Weights of a small image classifier: patch size [4, 4], normuon at rate 0.0015.
Rows from block 2, named by matrix and row number. Each number is 128 + 24 x the weight over its row's rms, rounded and kept within 0 to 255. All counts start at 0. Numbers have three digits each.
# f: cross-patch linear (model.blocks.2.mixer.f.weight, 144x144), inputs 0-71
f.51:154157141117105137137111141141172105125158170140155155143125134095127145118116137114180113103102126138134098072124147118115171093172119120108092138137103082151136144138181136104126107178122118124127113130089167088137
f.52:106194117130072138131101132118110152142103157124110126152126160120107123083100164113092134125113105149139136128142159154093159151160106189124131127111129122100129175141176135094122122174149167096128135149130143135120
f.53:106140136150150133159144159126115133120134120150121145113134119119141126139155101102112132145170123182143140119118136142147133131129152128136126156107146140148000097170168158129124135115134131148113150126153132148125
f.54:137090149154164130168129118148105130122163135097047125125124137124121167145119122119151115086170122127135134103129112108141099089134107128130148141124121131136108070118116097143130111117113137125128074118083141123104
f.55:163127131121156120160140123117111116132140174108123143152092140104106095118166173103144117129142105157162161138140111119099123154137126145051156141163167148146172091059158134130119112116149122122171142162154146125130
f.56:132130120164181117142121131164099121116108106115101114122126153172140165139134105130144106100114146136107130120119163096141136122172108091057115111113096173145143133142002165112121135119160150164144163175137158130137
f.57:136109101157168165148120153164118082112104089121115117147121171146148139141153110127057126108122134127110173093097114132151110122094138131173163098125115157140166121125138066167137084141092125147153113153141102108180
f.58:165154108143078082170108125136163106082105139109150128117136153111177091163076102137117105143160140137144142125107142146104164116103106117119103135161140113129169123165183140067101137122156135106132128070131112163116
f.59:119127145131160131158074133138092114145104104131079178132127148123168081144064109143102088113115156155130144125116078114164122092138116131164155155159145144175118150125139136151109121135140090099125107142127113132133
f.60:100106130171121158202189127147123129129128146124109128159155138126110105104129136119135149109157138179111136127096147133114201087115117125127134144136144097153143134163146142133133023137125132139144130153166140122123
f.61:146091151123113127120127120133129173123169140118106091130102102131156181175093121139136146113132118076102106144108140141107143105101138092159098122098147130143090129153141145127150128061102139147107158087149098094130
f.62:122107128124129139166110096081123091156159130125118150148088119112121104096137115120115116078143176137119162153143123114067155085149124148152132114126163135154149151130156153175131146152083171127158109135126139123094
f.63:153150131097153118107155136157154096090105155097115129132083143131126151164132127126125169138150133125184123107123133125101105133123156188135106175163120122149153154148124145106140134132142034143146141103118144124135
f.64:137131146088143139089127114136144127150061153184112123112121109148132118113122121129126124139121150130115151106145123120100098116124102160116134117138106111133152092154105115152130080169150125156154147105141139129099
f.65:136117109103091072109095135150165180109117164135141119119130159125141106111134162103082126177150149097080146133119125143147106171111138125136165119096139122166112146119130138156144122178107127133053140126132136153119
f.66:096136144112121100165116117089123160122106122119077138124110161126092157136150146127114096160131101132117143150174135125150131116158113146130144145146118124144134168150156110124171171143129120157128077143116143112105
f.67:133153122123137162150163142131130109111160134094113120123145125147176150161181145141142146128070137135129107122171120155141127133118120114142117130094130100096111176144162137121116127156103122100118162050094155124142
f.68:097156148090169167111145070138122134128158127136135142137150150142174163148134138143119128145121124161096133104156110161121123134106162131145091145103085127142100125167131126113137115112115112132144141116122120176110
f.69:106147131114124161119145083112117076154146170158153136117106096170117103111141109128134147142083072139114127171107149104120160110167155121182176158134109107126121095109117104115100149135098131112112135089120111154146
f.70:140143145104115130132129142176118132140086096112135154120117130118106184150094166121130093150153129100140123104139129126144134154129169119104136142109135117126143163126134118128129120124131129121114111126134145000132
f.71:152107090125082110112113138114142118182070085108116125106106108128131140092155126123159109144100147163155124123146119120145143133114121109148125153116111104129106122132101155126138121114059122123090144173103136121065
f.72:101107085115122149116110164134142065134124174129135155119114132129167120117111174139161156116112146128149113131191148145101170117155146151110104107165109137142131146092129127148105151112121111129134135098141154115108
f.73:120092148128140134124164112129103128149132123086096114161090131113130114116124160136158127145097138145165133183133125110139126127094131111154134138133105072117111103115119120057130175122183129133116091103129167106125
f.74:098121150136170130133104101118150133098134148135137136116163125153109104153170145112085104146110088125120109106116133139133108116159100130138123113094156143134105102121153128143192160139138081107129074096129152150090
f.75:138096119123171130122083143151061107123131132129151124153167129178129153147133147129175169143148145124123115098107149149075118149154160085158156149130099128143076122163159109133105140100143140133117127147142119117121
f.76:074143172088141117112136120148119160122118125161113160130151121124102072156088132147130146125136089105087116106133135132140116136112180143144107108119142131145128086130143098124136120124113129156118125133121129094132
f.77:100081135156096142125111137125108104154138147104124126129118076130128094123137122143096150122202117142108120144118105149094183123152097136091113103107135188124147133125113116135089176084129134145152141170135141127161
f.78:116113122137144116153098108116138089124144156136128183132132101143144099099113131105102093107113096138113166129115164109139150115123101125100107105108142117124121132147157109144130156143178135120129130160147117107112
f.79:184121138149129102092152134138110134120124090110093102088159101109132110127145120120104105111106130133105081175149106140109135132104129149080080123164138138132094139101143118103082070081138163104110152132115167117136
f.80:130165135124132122158153128124120139109102160154103135134113122135188094128096161085133111155139142149134071139152096135167087138129127158144115162117140112134107134170127127164113129138175123169127148119150132137167
f.81:072091154157153142166141131139131114150141160110098161169124125150111085116137143109096129145134128107134158110112155139150156090148107156114159133120151105168142151141121145128158166112126101129118134118106105144142
f.82:116101145107123166079126108118130140125143115139112150120130133161127131126126103155112144169129129102161160095155151140128129160153170114175138091158112138186158126155112135154120109168114094141153149167147122112174
f.83:144152109122090147120119148127110142124109150095131121150058109153093148141112105132132143091105083151141164134109085114138178181158144103136165111118148140157158135119161135115136145130143126151129152076164137135129
f.84:145149118147136138172123113107138165136098130125130177152122128121119127127140109120144094096127133087103114105105165122130091149139141145084144134101123116125109134095146103114100061100133130148129127158109111134144
f.85:100089121117123143103142134124134120153189157091144107158100136113156115117121136105111135131158094124181122124120155138160147125123177140141150142139131133157139127138101110127166160169152122112096157104129160153125
f.86:108132131135100095101156125142111163111140133126142110106136130125143143170147098127137082121136153105095145080116144148094147143131150125105147158125114122099080093149172131156113126154087116129127123114131134137196
f.87:150130140123160099111128122123099096110127167149100085122139124156149171187146121140087121134127103152164138122129094105109116103102132118131137110161126150128084131095139137170126106126119157096118157127174152105159
f.88:128147162135118140133152125144148137105152170155109125180139137169135167140133095137160174147153114072087149169142118121134122098167085134161131094117119137119169180083094140109075118109093139138152125123133099098106
f.89:121113127118129160123146069095086131132092145136111125148151121152112157152148127084113120118123126123109145122123145113136121170115146112117100134152125119153129167097112112118194120121138142133126162102144132153109
f.90:128094128146138143138118147135101113096138111159078185098107141113139145142123112123151132107203162131101154124063128108149124128106087144152119119165110170144139075154144128111092124123134108095129149137132131125142
f.91:116113153129173120117118184129115139122115123108114123131097151149135108146119124121176127158163147107182114117099156139159150105097097096103129177143096154139161120128130157161148144110180133138142141127130122157173
f.92:142152113161138117144115100150128100103158135108128136146167129181106140112155163132139094128161095160154131149126153165109145112129166120124156112140124068123136161128125110159118139095152102129135123151131107142116
f.93:181104136156128137134127149126137154104137136158074120109143157150122095094103133111113132125128113192120143123099142120180146164117103111113136098110135162145114150148165118180106110142150169171180145153144130141122
f.94:124142151092135155072123104174126135160119121132135125120153120133097156062142137160164126161158127157087155120098120139113146114105123154123135079113127147126113092159105126164107128116097121098117095131155145119129
f.95:104103148149181116124150143136115112154157113132106115090132127124148069147164106138087121142152086112111132129138142112131122139134136136139165110122109137102150114119106109193098105099160153132147146120140155133179
f.96:119136134117109124098127135137129107140156156093200160164179136151153135157141109182148158129118153112094130166118136097138119138143085082110112123129085124135163118132126113150136125154131113133124117076143159129140
f.97:105102135146133103141150085157114110122128111121116090114137144122119123160147127129122113120135116173172168146136160151147126141107141113116153167096116126118133106133170122117125102114131131136132147120106136117135
f.98:143150168140143106129136066074103114149150145108154118122137142109156107096089124151146114123100157132148156101106106123136113154131143135145140129135111147106132134093140111100130136150151121092152107085135099135115
f.99:131106152099151147123119123124125124120106087110082075134124141093089131130174141102057106096107118130106110149149172169172081135092090114127102105117123169144146139119135172139135118130129117144120148109153110157123
f.100:115117167166091163108114126128098109128097112077140120141159138134133158117126136129131131130120138126100145156152125112099111092151140097195129104105146128101137094143102124128149150117153136093112108136128128132116
f.101:075112161149103117098094124138112147106179172089126181159136115143102119124144114136181166166153108158134095130129182102131136141142142130118120113159096105131118109144072113133114094146133146116126120162116155163164
f.102:160178162098143120103113132089140124113149104124164135079142118123105120105177135142090103092164139118117129135128116111110157149140100123075147099167162094136109154112113142144176090169172135153098146087165119155130
f.103:148169110129122112138120151127127150098122118135120119095138124156143100116108143119096096132172131112119090120124124156165138140133141141079129172160122127139180154115087147140114116101145127137125136124129125094089
f.104:118119150113110097147112161153118200117131156120111102111145130142071120146153138109119138122130128109210121147151128125120102121131132122096138164147147127157120083101132108111123138145113124156114193111108163145133
f.105:127127112133071111128117134106209145118124109148155109151155129139139133124097111130113147071093125115116066127099125124150130116139171139130152145136119098105084108167126135144105147130143150132156126109137179123139
f.106:128138133106139150148124141101108092103123097101149117152168130162126153108120164111135139141145113099101124136174126128132092093094174154180134085147134140130093103107163105072147142123134154132144174080101112143126
f.107:179125136151108124136093155106149172104108135111088146117160115087137143136129130127169138132162141122137162121110141111127097136144163139174101118156126144147185120177130104143149115138116101174140145132129098136133
f.108:105124146156114108109143121146143135131120105099109160108129124122164089104109119149116134137126114122092127108130140105141118117106093155152151113183118128141134107205118150107110180104099096147120142125136130154165
f.109:159106135097153139110112113150130119121116095152127119120159133104143137150153121078098095144118129121129121121109125104121136160081130154155148126147136159133135107190103128154142150110127110120134117155100104125125
f.110:104105168119143163136095138132109137100116096109117148181079154138116152140124113114172093138132124109135143143102087097120110121145166117112137110137147131117121116178130159087133121151096147157139123151104145150124
f.111:099112107122123121151110126103102135185156128126104145115160083117166108137123152112110103154114118133088106150148090124128089117116098118116091136140132125110156080133129132125134142143135160152093129125183177171041
f.112:124154133157099151171140155155134151091147133140164086148117146129128077118126149186153130104156121166119144144184112103109100153150138128139150136085128120156172160149152085141143122152141161148142147095122130150135
f.113:170119164102138134171151143086154113133107175121140074124130156093157160165154108095095121138106117102147122137116116121123142166108151123150116193110112165136112104105128159144159152114111150114126156141107137123143
f.114:089102159137104145108139107142112167142133157105114123134137165139105135129132171127134165161132151133088144143162088135134133138100135166146133085135148150134161102125139160167110109148145097089112145124098156163152
f.115:138166141121120093180142116129145126171138128127159129108116145111134130114201144102127129141126142111186121136146089148122155110101107130112151134154134145132114162147119139117104106082146130120113140126134156168160
f.116:184101126108139107140122138109114119083106107124151140105102144122127120142119111147184099149132105113129121138113107130114133149134163112108131131135128112145149099141135145113139094196106113156118147147119161104128
f.117:103107136132157121144144081143099101124125093110106101170117122148115108152167154153102132133133156116103172121106147121130111124148095147142128100122118120136173143161157138122168172122110100104122156142142110093138
f.118:073156122127160110132140122099132142137112139116128128144111066120101130092162110121143099144118103138113085132178138148160157130165163137100144100165110184168139128131107166088121134132122121128119098140127103156126
f.119:108163150097192149155141110063149146121106143163132120100097080138102164147117123128132150128115130113120129095123100127162100158133133123136099138140133096123145151144101141130163106088149143112129148099139083110119
f.120:127119144139142141161111127150109137169123116142093120092163123122127140115105160120172084129106117113150114124128119100122136102198149145124090107123132112103103121129134164131136137123141120122123129122144133156153
f.121:164179115140108161153137120106103135125130145097130109126162115135070103132140138086108141138180169096110142084155128104109150134087122146114142168103127103170124151118116137132150157087211126111143136089146135165134
f.122:143120156147158143122158131135154121116123115142111115150155139094121128153156141150130162129136114129134129140110154112105127094112102156134116095128157170161152115154113171129105095109102129131101112126161086113207
f.123:126103105095136163110104180118131134161118149130084152088150119142137178164145120126135139132103132134128127152112125116105165114114146138130110100128168174117209156143119164155108158123121114124136091135148102110193
f.124:118124121136127168168120158110119135115141125138152109179141119114123171074148159121078122139160097171116142097152124109104136136157137110137122134172145125138138124131152104124130149116178113104146136110130103109122
f.125:128162109171118131117156133154134121100141158165114151153103117155126121106163137111141143176125129099143126111153106146123120141147055167148160115136131108190136146110085125107110146185148133084096110113124154139144
f.126:110139115125152139096141158101089073143142136181109157113208141132181085107146119121142132137115133103077096115127137134130119079120155106110079129135130151138116139143112143114135105113123146116146090135156149160139
f.127:126091129150132120134115077141107156132172136117122157134130156112141120119089129157140105088157128123127134121117111142138135133086098155146121121123129144129141139159128108100126153100164173095140109225132130086114
f.128:127121139122151102063114110164121111130131121141141109099129113129147179143201145113095091151116136099071133101102142122123095085106128117154120087143132119123093084117087158142149116111139101090112144135083086115132
f.129:099104101092137150112132094159152162141096132158119109111140131094104121086093089160099116126118120128155113123126103124119146118139082153078126135109129123119142127159111089156133105093121113111109148138124096166127
f.130:157133156088105126123175086132148118134159115119145119169174164133125165127116152107137155119156108126134157107130113110118163131122157116115142118125114160102154116136117086142124142146173137095099153097132149128113
f.131:115123142144102147169166141134157100161140123147170185105102114117122086122135125165141116098113137124132123112093128135174127156107113161108108144164137157124139114120126148100128114135151154156092142180165167126091
f.132:096116148098121169132123138140134102104165130131150174099142119128114112150103122103107151136136142139115138133094129120130088187087137139143120118085178096116153097159183118163139126122128132102107059123144157111153
f.133:115103118144147217118192129126157123096146112127148135111112127107119121121119125116153103104126111129096142117125146126139153149145128116084149147125107129153099139139114141135109104083185104164098149105115090133110
f.134:084159110146117150094097140134156131133121113082163120124119128151152100134084143197107118120093090139100134181121125147113141117133121152126096136110102156132140174093129116115119145121119101122127123165115165149117
f.135:123125164161126106151122145097082159122104133126143136122167152090109172147127156139123161203145112125141135168153101140144148138134117145175143106132149141120137087132126156129111107118143150125107141128145158131132